Weights of a small image captioner.
Model: 8.85M parameters, 48-pixel images, encoder arch vgg, encoder norm batchnorm, encoder activation relu, encoder depths [2, 4, 2], encoder widths [64, 128, 256], decoder width 256, decoder layers 6, decoder norm layernorm, decoder activation gelu.
Rows from block 2 of the image encoder, named by matrix and row number. Each number is 128 + 32 x the weight over its row's rms, rounded and kept within 0 to 255. All counts start at 0.
# conv: 3x3 conv (encoder.blocks.2.conv.weight, 128x64x3x3), inputs 0-12, a 3x3 kernel for each
conv.66 [121 126 114  77  81  99 148 111 110 113 113 151  87 126 183  98 104 210 127  26  83 122 100 139  92 118  81 156 129 100 125 166 127 113 161 126 157 143 141 136 157 136 176 179 127 130 152 111 121 174 129 124 130 147 158 159 169 163  86  71 176 149 126 162 156 142 118 103 141 157 193 149 160 175 167 174 156 143 145 104 119 133  71 102 154  84 100 149 111 138  99  90 140  68 120 141  45 156 199 123  98 155 119 117 132 153 152  76  69  66 150 104  78 130 109 114 134]
conv.67 [139 148 143 105 158 167  89 121 121  83 122 129 133 161 114 152 146 111 109 132 115 146 102  75 146 146  72 144 130 144 150 114  82 143 120 126 196 137 119 124  97 135 145 112 154 162 161  94  81  66 144 106 133 204 117 137 131 167 128  88 125  71  76 129 189 105 185 123 143 140 120 144 135 156 129 140 158 169 131 142 135 116 103 134 135 182 146 147 113 126 148  98 150 163 124 114 100 122 119 116 111  71 143  67 153 102 152 180 130 130 168 121 120 117 144 123 101]
conv.68 [181 144 156 150 127 110 124 110  87 156 171 148 131 147 149 140 137 112  90 119 136  65 137  51 125 138 115 129 151 120  95  83 118 110 133 178 104 149 113 111 137 113 160 122  98 140 148 131  59  83  92 156 117 120 128 154 184 200 136  61 127  92 135 121 115 138 123 131 152 133 133 129 144  93 110 109  74 136 159 144 146 116 124 168 138 165 106 151 154 124 159 126 113 124 124  84 174 156 135   1 153 112  75 137 126  91 112 152  73 120 157 140 176 155 114 134 132]
conv.69 [128 159 132 141 134 126 132 119 113 116  91 160 100 139 182  90 131 182 142 129 110 102  86 176 156 141 174 141 138  95 162 126  92 132 120  89 106  99 142 101 105 157 132 132 172 107 151 126  95 123 106 130 135  88 126 176  88 209 209  43 175 177  45 137 162  91 146 148  47 174 120  58 120 167 156 153 157 124 124 139  75  89 144 142 115 176 159  92 144 121 113 153 118 107 116 115  80 140 113 198 110  98  96  60  97 149 125 134 131  81 108 124 126 125 130 129 127]
conv.70 [165 154 153 140 139 127 110 169 158 122  94  75 174 124 120 166 119 136 136 190 196 162 161 152 115 136 148  97 161 156 111 156 160 134 149 119 141 100 118 142 106 143  94 108 158  88 126 163 140 142 182 125 142 186 111 150 153 124 162 142 100 113  48 159 145 138  74 108 122 137 131 144  94 115 100  55  98 122  96  93 102 163 129 137 168 187 138 187 197 154 145 133  92 146  77  98 137  89  85 162 102 111 131 164  99 168 152 113 118 170 110 141 159 121 141 129  93]
conv.71 [141 177 169 116 126 109 113 117 159 117 111 111 140 156 125 169 165 129 104  88  67 157 216 208 127 144  96  99 125 113 100 121 137 153 155 157  81  42  94  92 162 133 159 138 131  99 139 123  92 199 166 152 154  73 124 182 169  90 129 152  69 154  88  83  95 118 117 142 148 164 158 100 120 132 111 111 103 120 134 167 115 113 132 107 135 163 137 149 153 129 155 104  83  86  80 103 129  91 111  94 150 168 166 165 180  90 126 104 139  88  61 136 108 111 108  99 116]
conv.72 [194 144 141  96 105 101  64  86 101 150 119 140 125  81 125  93  94 137 129  67 158 131 138 137 122 121 164 139  94  88 141 112  97 149 127 112 204 177 174 163 130 129 125 141 152  88 113 176  97  82 115  67 104  72  73 104 143  91 138 108 124 179 171 159 187 154 177 176 146 172 172 190 149  98  87  74  98  73  76  82 101 105 150 143 108  92  95 136 129 119 124  82 124  91  60  94  74  85 155 129 133 145 119 202 137 148 109 135 173 142 151 147 137 128 127 118 132]
conv.73 [156 116 114 168 135 113 141 121 109 117 148 121 125 136 146 106  91 105 149 185 112 125 168 139  65  97 177 111 123 139 131 149 138  92 144 144  85 161 140 108 127 115 156 202 164 149 135 115 203  93  70 131  70 155 144 163 172 136  84  45 185 166 111 133 152 181 164 145 122 145 170 134 104 111 121 150  78  95 160 104 165 123  84 105 142 125  81 116  84 131 142 168 145 119 163 148  61 121 143  81  90   4  92 103  62 105 102  90 122 159 120 145 171 107 174 167 105]
conv.74 [127 138 132 158 173 165 109 129 136  96 105 187 124  72 146 135 103 114 167 122 154 102  45 103 161 111 140 133 143 135  97 122  77 161 139 121 154 132 111 143 110  88  98  81  95 101 162 119 166 135 133 146 186 165  62 106 149 171 243 156  72 125 182 110 137 107 163 192 188 136 211 189 149 145 134 118 180 150 118  99 110 106 132 118  74  40  56 101  61  52 141 155 125 103  93  73 139 125  80  85  35 107  81  80   9  76  75  74 130 111 122 105  55 116 108  79 116]
conv.75 [129 136 156  87 143 150 109 135 145 140  90 124  91  72  92 105  89 129 100 106 113 156  73  91 202  57 112 169 125 126 164 128 126 112 122 119 224 121  83 224 125 109 154 133 123 178 117 145 171  65  96 152  85  71 141 101 154  63 134 171 148  96 126 103 112 110 125 141 148 147 140 128 149 135 132 110 112 142  82  97 135 116 110 174 111 102 108 160  85 141  99  91 106 133  66  92 179 118 110 163 147 172  80 128 123 138 104 142 141 136 165  94  81 118 104  60 124]
conv.76 [105 107 118 117 137 147 119 156 102 148 146 125 180 123 116 149 100 116  49 113 100 176 122 127 158 189 139 126 109 117 145  98 121 122 100 161 204  89 128 151  56 134 163  82  98 147 107 137 147 136 155 176 246 124  96 160 148 139 184 196 140 117 128 139 137 102 157 128  73 148 154 121 112  97 111 130 123  88 149  62  82 143  99  95 122 114 148 118 175 138 176 140 126 115 110  92 107  96 126 170 117  95 158 153 146 138 149 114 109 130 148 121 103 139 166 140 142]
conv.77 [165 139 110 131 123 120 112 131 151 108 123 124 127  95 125 158 109  86 128 122 116 139 150 111 130 189 107  98 141 127 127 137 138 129 109 115 119 114  92 128  91 112 164 124 138  96 138 107 127 138 178  88 158 126 210 157 108 143 124 166 118 134 145 114 120  68 220 149 103 140 161 163 191 178  74 137 128  63  93 110  81  97 139 100 138  96 112 119 113 115 116 120  85 126 206 144 118 168 196 109 199 145 174 177 125 124 150  62 133  68 111 123  55 116 165 135  91]
conv.78 [ 80 148 161 129 178 163 128 139 113 160 126 122 110  78 128 122  93 107 142 121 157  57 109  69 102  98 134 156 150 119 121 139 133 122 119 124 136 145 110 181 104  63 146 141 169 135  70  86 139 190 122 147 126 155  69  48  87 137 163 153 198 158  90 136 129 180 113 161 108 119 133 157  91 161 125  91 115  91 122 101 135 141 105  74 130 124  98 164 155 188 178 184 134 134 180 163 138 123 110 206 138  91  74 100  91 148 139 154 171 121 110 172 129 124 138 140 120]
conv.79 [109 135 177 115 128 139 118 119 146  71 155 169 124 128 117 140 118 138  92 140  70 149 167  98  88 176 146 133 114  72 123  78 104 156 130 137 132 110  96 127 130  83 136 151  70 121 123 118 181 109 155 152 152 143 169 152 189 121  92 193 111  86 165  98  87 172  85 100 165 122 148 202 128  77 145  82  92 130  76  98 135 127 103 102 116 111 164 127  92 117 138 124 125 175  74 157 158  82 132 149 112 121 186 149  96  92  61 106  92 118 111  68 157 118 109 151 128]
conv.80 [127 152 156 150 134 129 150 161 147 161 162 127 137 145 135 117 110  79 127 134 120  80  86 123  69  85 163 122 121 121 115  65  81 140 117 106 102 168 148  76 144 161  57 108  96 133 118 133 120 153 117 120 126 116 106 107  64 171 126 129 172 164 103 146 122 126 166 122 122 149 164 167 115 104  83 119  68  53 205 146 123 144 164 122 116 134 218  87 148 158 135 167 118 100  91 117  95   6 116 120 109  94  88 160 158 104 133 139 135 153 118  86 135 134  59 108 105]
conv.81 [149 176  95 115 166 104 129 136 141  91 161 112 147 148 122 102 102  74 111 175 101  96 162 114 116 129 125 161 104 141 141  77  90 158 117 134 140 165 116 134 212 140  80 149 114 157 170 144  63 161 128  83 152  99 165 131 154  88  96 149 130  84 125  92 113 107 119 115 112  95 100 120 126 107 160 161  89 143 135  66 134 126  93 104 122 118 140 112 104 109 180 140 173 164 142 120 152 117 137  94 227 107 141 108  85 149  74 157 111  59 148 127 133 197  84 108 124]
conv.82 [101 123  93 125 127 137 157 135 179 109 159 106 102 168 101  93 132  76 110 122  96  90 144 155  52 106 169 179  47 121 156  60  96 110 111 122 147  72  62 170 135 110 145 116 104 134 128 160 104 202 155 153 177 155 124 124 132  94 167 117 101 112 122 108 118 108 163 181 102 119 133  85 126 120 118 158 116  63 140 136  97 153 163 181 115 126 153 157 148 151 115 139 121 130 106 111 135  99 120 101 117 147  95 138 128 122 110 147 158 144 174 136 152 220 164 141 146]
conv.83 [109 124 123 115 115  98 142 142 103 131 107 122 114 115 137 104  94 104 110 124 133 103 106 123 120  85 113 134 114 119 128 108 117 117  98 126 119 114  98  97  73 100  65  58  61  97 160 113 104 115  82 133 105 102 160 154 163 180 161 151 183 169 163 121 122 132 139  89  90 111 103 111 136 160 187 121 168 178  99 144 141 160 175 130 167 154 130  97 131 151 170 165 131 139 158 111  85 126 142 128 142 116 140 131 138 127 140 105 144  92 125 138  99 130  80  75 135]
conv.84 [158 155 100 131 118 114 115 115 132 194 170  98 255 255 121 169 167  43 167 108  86  80  89  95 112 109 110  93 125 141  78  93 169 112 127 150 155  98 138 137 150 201 101 207 167 151 117 134 121  98 153 132 125 131  74 137 168  63 101 204 123  94 116 168 159 152 154 143 100 115 110 130 140  99 101 167 133 131 131  66  93 130 132 139  99 143 167 138 129 150  94 114 142  97 103 204 126  90 154 157 102 126  69 115  90 139 130 153 193 157  83 255 229 108 216 180  93]
conv.85 [116 103 111 155 188 150 162 179 124  57 101 149 130 129 173 142 130 165 113 163 149 122 195 126 135 121 153 132  83  51 132 118 105 113 147 106 166 144 151 202 118 127 147 148 120 126 127 168 153 129 144 138 165 116 120 120 126 146 144 139 120 115 109  96  52 100 130 120 115 129  71  80  96 127 165 121 255 209 128 152 148 141 168 107 160  96  77 116  85 123 153 138  83 162 109 150 153 132 118 137 139 151 137 140 174  99 133 144 147 137 129  94  76 126  75  97 126]
conv.86 [113 131 148 118 154 165 127 106 135 131 158 134 114 158 148 102 142 152 174  94 119 176 127 114 158 115  97 152 118  95 158 149 120 172 161 132 161 137 197 158 132 120 141 169 115 133  94 147 105 150 107  77 131 136  43 151 140  54 194 212  68 113 164  99 139 139  71 131 145  60 158 162 130 125  90 114 138 144 147 145 160 108 133 131 143 146 149 124 130 155 183 169 116 138 169 109 135 119  89 216 142 144 173 194 120 165 134 135 135 178 125 109 113 122  93 139 144]
conv.87 [158 141 154 165 110  94 116 128  86 133 115 154 148 134 139 113 152 124 133 100  77 141 111  74 136 115 112  77  99 157 110  86 120 126  75 116  79 118 149 128  91 144 152 132 134 141  71 146 159  28  99 108 122 104 148 128 108  74  85 131 166 166 186 162 127  94  68 109 161 156 166 181 126 103 118 123 105 159 132 146 149 131  91 129  76  94 190 117 170 167 129  38 117 146  74 102 123 110 128 128 106  89 135 123 168 121 129 160 145 127  78 152 115 117 134 115 116]
conv.88 [151 167 162 168 187 133 105 114  77 154 111 105 158 156 117 135 168 133 115  82  50  99  87  50  73  97  68 162 157 191 165 129 146 210 197 135 102 126 141 163  96 137 116 130 135 121 113 132 139 115 111  96 103  85 145 146 112  87 113  87 127 127 128 144 134 141 169 127 117 161 133 135 138 124 139 126 103 110 110 137 113 118 110  52 100 132  91  78 104 169  77  87  71  83  88 100 135 114 156 141 142 149 139 148 112  73 190 147 165 125  91 136 148 153 129 161 175]
conv.89 [120 131 116  86 122 151 121 122 135 175 164 147 162 144 161 137 103 130  58  64  88 117  48 141 131  70 137 115  96 140 116 117 115 153 144 105 146 140 142  90 156 136 110 100 116 119 157 107 101 174 188  97 112 129 188 112  82 166  99 124 173 186 177 153 130 108  94 145 135  88  88  93 137 149 127 164 139 115 149 102  87 119 143 110 104  29 130 104 124 209 144 154 159 122 139 141 151 121 117  94 189  61 104 106 126 180  94 188 129 162 123 160 151 138 146 136  98]
conv.90 [ 86  96  91 124 108 100 166 131 119 134 143 157 142 126 146 172 124 161  75 168  95 114 137 157 154 144 123 145 112 126 163 146 144 108 159 125  97 102 132 135  96 107 151 127 122  97 110  91  79 133 116 131 103  77 125 131 125 158  96 147  77  95 114 155 139 133 150 141 151 153 171 164 104 124 102 175 123  82 159 179 177 153 125 140 162 113  95 128 202 128 149 127  62 158 138  67 163 153  89 142 161 161 180  93 134  64 160 140 125  76 112 147  99  71 143 122  97]
conv.91 [126 108 113 132  87 127 143 107 134 137 161 183 112 141 129  91 110  82 118 108 121 141 200 165 126 173 163 112  96 100 127 110 143 145 105 138 152 141  95 176 126 107 127  98 117 165 149 151 196 149 169 154  61 141  74 163 148 167 129 215 140  11  75 131 104  99 156 140 167 122  22 149 137 161 145 144 141 129 121  95 142  78 187 148 118 145 145 124  84 161 100  82 108 146 133 122 172 179 162 117 151 126 163 106  83 159 110 103 119 159 132 101 137 114  88  78 148]
conv.92 [128 163 131 148 216 191 119 141 126  71 125 103 124 160 151 139 139 165 121 206  62 192 181 121 134 103 161 165  85  95 100  56  94 152 100 104 135 119 144 174 173 151 129 162 171  86 160 156 161 208 136 109 115 199 107 136 116 131 150 139 133 142 140 193 144 119 198 184 134 120 152 160 142 124 119 114 154 160 135 119 164 135 205 113 149  56  74 133 164 152 171 155  93 176 115  95 152  70 143 161 112 128 127 115 131 140 168 140  88 107  76  96  87 138  86  96 124]
conv.93 [154 120  90 191 185 152  92  97 118 101  98  85 106 125 172 100 173 178 171 158 106  50  55 101 145 166 138  99  85 126 124  98 116 175 139 130 140 119 138  92 147 141 120 112 131 160 161 105  96 152 142 154 162 114 140 177 116 131 154 145 102 150 110 150 140 143 147 180 134 136 146 121 106 103 110 150 134 130 123 129 128 189  92  85 101  86 136 122 115 102 119 132  98 125  91  90 165 144 112  93 162 160 113  92  84 120 154 146  88  95 134  69  92 156 140 109 140]
conv.94 [151 150 121 144 120 109 126 108 146 101 122 121 132 103 153 150 159 168 134 104 114 132 115 122 168 148 161 141 147 136 130 129 113 143 133 106 117 109 156 101  98 152 122  79 123 174 112 128 107 136  81  84 100 104  99 134 132  94  54  75 127 140 105 143 164 153 151 137 110 145 182 184 145 113  92 115 146 162 102  83 121 167 148 143 162 152 171 129 120 114 107 129  99 133 161 102 105 149 154 139 107  58 168  30 109 159 120  53  86  90 156  92 121 162 147 165 175]
conv.95 [148 169 131  95 131  99  98 145 101 115  95 107 145 133 137 133 116 146 145  91 177 142  82 144 180 105  80  97 138 177 108 133 158 125 126 134 149  97 119 133 159 163  87 104 103 112 125 128  43 126 115  96 112 107 156 176 101  67  88  69 175 194 178 133 125 157 112 138 161 128 153 159  92 154 167 143 210 183 125 155 106  99  64 126  78 114 124 131 126  71 116 143  90 101 124 172 124 122 167 155 147 136 177 130 145 164 129 118 120 120 129 158 177 155 157 185 137]
conv.96 [178 144 140 106 122 122 121 110 121 133 127 144 144 157 124  72 102 103 133 159 181 127 127 168 117  50 156 105 101  88 146 153 127  97 108 144 144 140  96 129 141 126 143  72 102 155 128 158 100  58 132 128 176 183 117 103 127 158 139 112  93 156 121 172 151 138 123  97  65 212 242 116 167 115 137 168 208  54 155 191 136 110 107 134 117 119 126 105  92 117 130  93 128 162 115 104 103 175 158 118 173 128 150 164 142 112 108 116 118 114 118 138 171 137  89  98 161]
conv.97 [105 139 134 123 177 170 126 145 109 103 145 132  72 116 131 124 153 188 150 156  99  88 218 141 145 151  98 103 121 133 113 132 139 104 114 127 127 128 114  99 142 117  85 140 111 169 161 159  99 143 133 135 132 144 128 119 132 212  92  83 179  94  67 163 109 122 149  94 105 173 134 177 157 116 113 166 129  92 135 123 146 110 106  83 160 114  86 176 126 115 135 149 142 101 118 169 118 122 165  95 122 153  91  96 149 101  91 137 141 148 108 149 129  81 126 127 114]
conv.98 [ 85  97  97 111 104 120 141 133 122 117 118 166 113  89 125  98  54 109  76 116 146 135 115 144 148  96 107 122 103 125 102  82  78 133 142 135 171 120 129  91 143 157 154 122 171 112 185  80  87  87 167 150 156 135  85  98 118   0   0  46 130  92 112 109 126 126  75  98 127 126  89 146 137 106 139 103  92 153 103 174 173 156 138 165 110  90 118 180 153 138 137 121 101 166  88 119 157 103 131 102 122 160 161 116 179 184 211 170 166 140 157 112  98 163  93  88 118]
conv.99 [169 167 134  99 112 125  84  88 151 171 132 138 121 172 232 143 159 163 105 117  83 112 128 141 128 138 107 102 101 121 224 161  46 146 109  75 126 119 112 122 138  87 160 106 127 137 141 121  92 110 182 119 127 122 110 125 131 151 136 118  75 128 104  81  96  84 160 169 133 122 153 129  56  92  81  86  18 107 133 153 142 115  99  62 145 122 140 107 123 122 102 121 128 191 185 184 139 158 155 119  92 151 145 165 135 151 185 139 145 120 102 139  96 101 130  99  89]
conv.100 [132 165 138 105 174 157 113 132 152 175 179 142 152 159 122 137 142 136 115 146  95 161 164 108 143 106 120 156 118 124 115  75 109 154 136 105 150 119  98 118 196 106  86 165 182  67 228  93  89  83 169 179  95 113 137 109 117 126  87 113 113 138 167 131 115 109 140 130 102 142 146 169 102 118 117 110 123  91 144 144 153 107 150  96 212  64 146 131 116 192  49 149 130 131  66 144 132  95 122 133 152 107 140 142 120  89 156 125 122 161 120 136 116 125 121 132 186]
conv.101 [115 119 144 109 160 164  97 172 151 142 104  68 136 146 108 169 184 155 103  96 138 127 105 100 111 139 131 167 122 116 180 124 130 144 126  93 135 107 125 134 117 138 162 123 167 162 134 197 136 151 160 104 137 169 109  56  97 105  64 112 101 151  84 152 113 136 110 124 146 163 159 128 140 158  83 130 139 117 153 128 144 133 127 114 148 114  51 146 187 140 140 127 171 124 139 159 121 164 214 227 110 105 116  99 129 103 163  99  95  73  56 119  65  43 166 134  67]
conv.102 [106 113 125 114  88 125 123 111 127 112 122 136 118 141 146 169 165 157 103 123 204  90 142 185  66  72 143 159 131 150 153 118 134 156  88 141 112 162  92 136 155 120 152 141 144 116  69 124 145  76 102 126 145  86 113 170 226 101  49  81 167 145 171 131 116 133 128  79 106 151 164 111 144 140 113 120 119 100 131 123 153 102  99 103 149 122  74 138 109 125 121 145 165 136 155 126 128 108 100 143  45  95 209  59  45  92 113 137 136 119 129 111 100 125 132 124 184]
conv.103 [165 185 169  87 114 148  93  78  89 132 180 147 106 163 165 171 146 108 120  92 128 140 154 143 139 165 126 143 136 131 139 141 131 138 126 154 138 147 141 119 181 156 120 139 133 145 128  99 137 175 139 138 139 168 100  81 113 118  76 136 127  99 136 102  90 119  86  71 121 108  90 108 124 118 124 162 111 144 189  84 157 113 135 144 143 143 166 123 154 104 161 127 114 172 149 114 132 109 116 148 137 111 170  76 156  97 127 126  98 101 138 126 147 131 111 102 126]
conv.104 [213 209 148 115 130 108  87 108  80  97  60  79 110 127 149 128 169 153 163 191 169 142 145 121 154 181 114  68  76 130 153 179 157 151 145 108  97 143 113 112 138 159 161 150 148 157 147 143 154 163 189 128 121 110  75  49 125 130 141 108 127 119 111  82  95 125 103 152 177 107  94  99  86  70  46 157 117 130 109 198 185 126 123 152 125 161 103  68  87 108 173 117 138 132  86 110  74  80 102 158 121  97 133  89 136 173 144 150 148 142 137 144  89 118 128 128 171]
conv.105 [133 159 114  58  86  89 159  96 145 102 102 113 119 144 144 177 147 129 143  69 116  84  82 117 115 116 163 172 121  92 177 121 131 137 158 165 176 131  78 121 131  98 139 154 163 178 174 154 140 155 109  73  71 163 139 121  90 110  96 110 130  79 157 151 124 131 186 124  97 121 103 105  61  93  83 113  73  60 178 100 121 103 134 178 115 121 154 173 119 150 141  98 155 125 161 135 150 185 197  95 150 157 128  94 136 102  80 165 143 122 128 120  94 113 175 129 120]
conv.106 [105 127 116 122 117 107 139 126 114 151 120 146 141 127 139 141 117  65 140 111  78 107 183 171 139 159 163 127 161 170 118 114 127 143 122 106 159 165 162 147 101 124 146  90  73 145 143 129 135  98 125 182  59 152 137 145 126 145  57  47 152  29   6  88 124  89 104  89 100 121  88  95 130 137 135 148 118 144 130  74 117 130 133 114 119 160 105  97 155 103 100 137 132  87 141 160 143 170 115 140 158 144 156  25 101 134  59  95 166 153 122 180 163 116 144 129  94]
conv.107 [ 92 153 164 122 180 163 113 116 141 162 143 123  91  84 140 115 105 161 151  97 139 105 121 115 118 155 140 136 148 162 157 151 140 156 118 113 164 146  97 127 153 103 129 127 117 169 163 117 107  96  87  92 136 122 132 123 109 171 163 155 151 137 151 106 140  64 138 116 127 139 179 159 131 136 120 100 130 145 113 126 157  72 121 135 179 173 152 157 102 128  97 144 172 148 250  91 125 188 124 181 146 147 120 125 173  91 118 157 127 125 151 135 169 129 131 137 141]
conv.108 [109 119 154  69  50 116 135 106 158  92  90 144 127 128 162 179 125 102 156 146 161 115 164 128 114 159 121 172 222 161 160 183 120  74  51  64 101 122 143  95 129 185 152 126 156 160 145 138  54  92 136 112 159 121 115 151  95  90  71 131 101 126 149 101  93  86 129 130 165 118 141 139 120 110 120 123  91 109 103  88 118 169 150 104 118 136 144 146 165 152 164 151  67 153 145  60  84 144  81 106 137 141 110 154 163 119 132 123 101 146  94 124 105 104 207 150 127]
conv.109 [ 95  97 121 112  81  90 119 137 163 122  74 108 171  92  75 173 129 121 131 188 150 145 171 176 194 140 120  83 103 150  64  58  83  82  93  80 118 114 133  75  99 122 156 122 159 131 166 149 121 157 143 156 164 107 160 184 103  94  86 115  94 142  80 139 139 158 106 130 143  80  93  81 114 139 172 170  87 120 150  99 114 156 156 115 178 152 207 134 118  96 169 134  88 152  90 110  90  94 108 143 188  92 164 161  92 148 122 157  94 156 142 129 130 112 111 142 168]
conv.110 [ 86 124 170  55 104 136  99 130 161  64 213  82 146 255 115 160 164  62  91 142 157  73 138 163 155 136 132 178  92  74 243  86  67  99  66 101  66 165 139  64 143 167 111 159 131  78 132 130  78 135 184  80 131 204 116  92 172  83  98 154 140 118 170 143 108 123 128 100 113 109  91  89 157 107  52 116 174 127 135 133  88  66  91 141  90 151 184 173 130 146 155 109  91 181  79 126 154  83 100 107  79 143 140 121 113 157 101  95 102 122 100  72 124 119 127 145 128]
conv.111 [139 121 113  94  94  83 130 125 106 100  82 103 149 111 155  86  44  81 103 139 209 174 143 165 124 121  85  76  98  59 131 154  95 163 177 149 118 134 148 157 143 138 159  83  87 153 229 135 142 143 184 121 107 120 139 109 121  97 208 126 100 128 132  92 144 128  86 113 147 121 143 140 129 120 112 148 171 157 136 180 156 133  84 150 182 166 125 107 133 113 127 146 112 104 149 114 138 144 134 160 169 151 142 146 116 135  84  85  88  84 159 157 135 154 114  85  84]
conv.112 [183 155 155 161 151 134 135 150 143 101  86 123 115 127 101 104  93  79 128 157 102 125 122  75 159 117 134  68  82  67 111  73  37 139 131  89 145 107 134 137 132 148 159 163 172 156 128 143 114 134 135  97 138 141 131 151 162 151 157 137 142 125 174 135 169 164 120 127 178 150 150 154  41 103 125   0  39  26  53  37  18 141 147 130 152 125 111 115 109 106 129 136 184 149 109 147 176 157 159 128 143 106  86 117 152  96  92 160 140 126 140 158 156 134 140 146 118]
conv.113 [122 122 133  96  91  84 119 134 115 108 196 161 155 190 135 122 150 103 133 115 119 119 156 120 110 125  90 148 139 167 147 135 142 136 149 160 103 135 118 125 105 108 110  79 106 143 119 167 129 138 145 146 135 109 204 118 132 138 166 143 168 123 103 148 152 179 124 102  93 167 124 134 128 116 152 146 135 150 102 123 149 142 111 121 108 137 160 109 136 152 118 121  86 113 170  99  66 134 110  45  57 140 122  26 104 128  66 139 127 155 162 124 155 165  92 119 146]
conv.114 [120 135 115 167 161 158 148 167 129 118 124  96  61  89 106  50  68 139 176 163 101 109 107 124 107 122 159  57  24  73 128 125 133 192 175 170 183 173 125 125 151 129 101 124  86 119  98 112 109 134 114 130 149 142  85  99  93  95 137 129 158 158 118 139 152 167 135 154 138 110 104  84 115 146 120  93  75  73  79 120  95 152 164 167 120  92 145 118  92  95 134 142 124 149 150 113 135 139 130 161 151 111 160 149 133 142  97  84 138 213 255 131 179 206 102 124 138]
conv.115 [138 164 122 162 154 124 128 121 143 153 113 116 158 115 114 121 103 133 162 110 121 180  90 167  90 148 137 112  74 102  92  84  80 109 141 109 125 175 145 181 212 173 132 166 159  99 133  93 196 152 165  84 154 153 173 126 105 119 141  86 111 135 156 111 124 125 151 141  89 148 153 103 140 180 167  99 127  77 141 174 144 171 137  36 112  52  54 212 129 131 165  93  86 133 105 120  98 122  94  79  80 237 135 166 135 178 173 147 136  93  74 105 139 145 102 164 137]
conv.116 [137 134 130  92  90  91 110 133 132 139 103 126 128 138 130 135 141 144 122 129 166 109 157 143  66 123 121 110 115 166 169 134 130 146 148 137 116 138 155 116 127 151 120 114 128 118 133 199 190  98 125 164 144 110  95 136 103 113 126 124 166 142  98 124 135 119 130 106 153 206 135  70 110 114 126 177 122 148 167 145 135 135 143 113 143 125 133 100 153 155 143 111 151 160 120  96 104 119 110 118 159 205 150 139 107  85 140 142 168 164 109 155 132 125 164 135 168]
conv.117 [138 151 151 130 131 152 125 150 140 127 142 143 126  97 115 138 108 136  97 136 141  87 109  87 169 149 106 116 163 140 113  95 136 151 106 134 124 142 138 122 149 137 169 146 124 133 143 131 133 168 186 128 147 116 161 132 112 132 109  88 167 108 121 122  94 150 149 127  88 121  84  94 149 120  88 134 148 145 142 125 116 138 118 159  58 105  88 133 127 153 139 140  89 115 125 122 133 133  91 118 189 193 126 220 189 186 181 177 109 122 127  69 108 117  79 116 171]
conv.118 [111  92 104 152 138 140 129  94 132  96 126 119 115 146 160  93 125 110 137 113 120 124 126 192 115 121 127 102 116 108  94 107 121 135 113  95  99  90 161 102 160 124 137 141 185  47  83  86  79 243 162 142  98 191 114 127  68 123 119 150 159 117 117 128 146 108 100  95 122 133 113 107 172 166 125 125 175 110  77 137  66 181 119 122  98 107 141 162 115 107 139 146 121  89 133 140 124 117 156  80 101  19  74 124 206 126  95 147 142 140 192 136 144 156  94 129 140]
conv.119 [140  97 120 183 126 105 113  81 117 155 108 115 155 140 170 140  89 130 102  96 106 162  53 104 125  59 117 126 123 111 100 127  82 123 150 102 172 128  83 196 151 107 134 104 123 106 123 105 168 102 144  76 102 149 109 107 141 130 154 141 125 168 118 159 147 142 130 102 131  97 108  84 130 128 104 127 140 113 128 141  99  59 105  73  77 137 142 113 127 109 166 117 136 163 132 128 151 123  94 106  81 177 178  83 209 131  82 163  71 140 102 145 169 162 122 118  96]
conv.120 [135 157 134 120 115 148 150  87  68  84  80 121 131  92 143 132 108 162 191  96 112 168  44 130 134  39 164  78 169 111  83 203 132 130 192 146 160  94 132 179 124 156 143 134 115 153 134 144 187 101 173 158 111 121 171 136  80 142 117 132 185 121 149  65  68 106 129  94 134 118 129 136 109 108  84 112 126 115 124 122 142 100 149 132 102 157 106 122 159  69 140 178 101 105 204  75  77 179  71 115  92 157 130 172 140  72 120 115 123 167 125 114 139  84 102 164 108]
conv.121 [119 132 121 166 137 161 106 131 156 154 165 132 190 119 107 141  93 114 115 120 147 101 117 127 152 142 126 163 156 178 135 104 156 134 104 153 166 108 182 161 127 196 147 122 162 108 115 111 142 125 155 149 204 139 103 148 190 151 113 139 130  86 147 129 131 111  98 114  64 102 114 137 100  96 109  71 118 112  84 130 105 131 112 126 117 119 108 175 203 170 155 183 138 143 110 131 105 116 122 107 114 140 183 144  52 182  88 111 161 141 158 114  84 145 107  93 108]
conv.122 [ 82  52 104 106 108 102 126 109 123  87 129 116 156 125 160 140  89 128 137 136  90 141 143 110 101 115 145 135 131  94  94  47 141 106 111 112  63 156 161 103 116 123 122 145 124 142 137 150 136  96 114 128 111 118 133 104 141  71  92 134 133 115 140 179 136 137 111 109 149 111 112 112  77 180  94 145 247 152 128  57 123 158 139 104 155 159 148 125 138 144 145  95  98 142  62 127 158 119  82 146 125 112 121 115  95 136 123 171 135 172 131 130 177 144 127 130 144]
conv.123 [130 147 111 127 125 121 133 137 102  90 153 117  75 137  87 112 128 123 121  33 149 168  73 180 123 121 183 142 146 167 154 109 132 124 136 118 105 146 143 130 154 142 181 130 108  94 174 131 122 104 151 183  79 127 104 196 137 131 132 172 144 119 100  71 122 127 122 151  61 122 121 114  90 153 119 107  81 155 102 110  82 149  92 135 129 145 162 135 182 116 126  81  78 116  78 131 132 113 156 119 156 150 166 180 102 112 117  80 132 119  97 113 111  99 105 166  99]
conv.124 [161 132 119 118 110 151 128 147 182 104 112 148 130 101 108 138 129 124 116  44  80  86  13  69  64  76 102 153 125 123 147 105 112 147 118  90  96 104 127 101  86 127 115 143 153  90  74 118  79  38  96 113 100 128 139 133 126 148  92 173 170 138 141 130 116 166 128  99 137 174 131 147 133 113 136 146 152 128 153 139 152 162 114 153 110 131 116 156 110 115 131  73 171 131  58 130 163 113 114 167 181 188 143 164 147 167 117 179 147 107 152 159 119 137 158 102 136]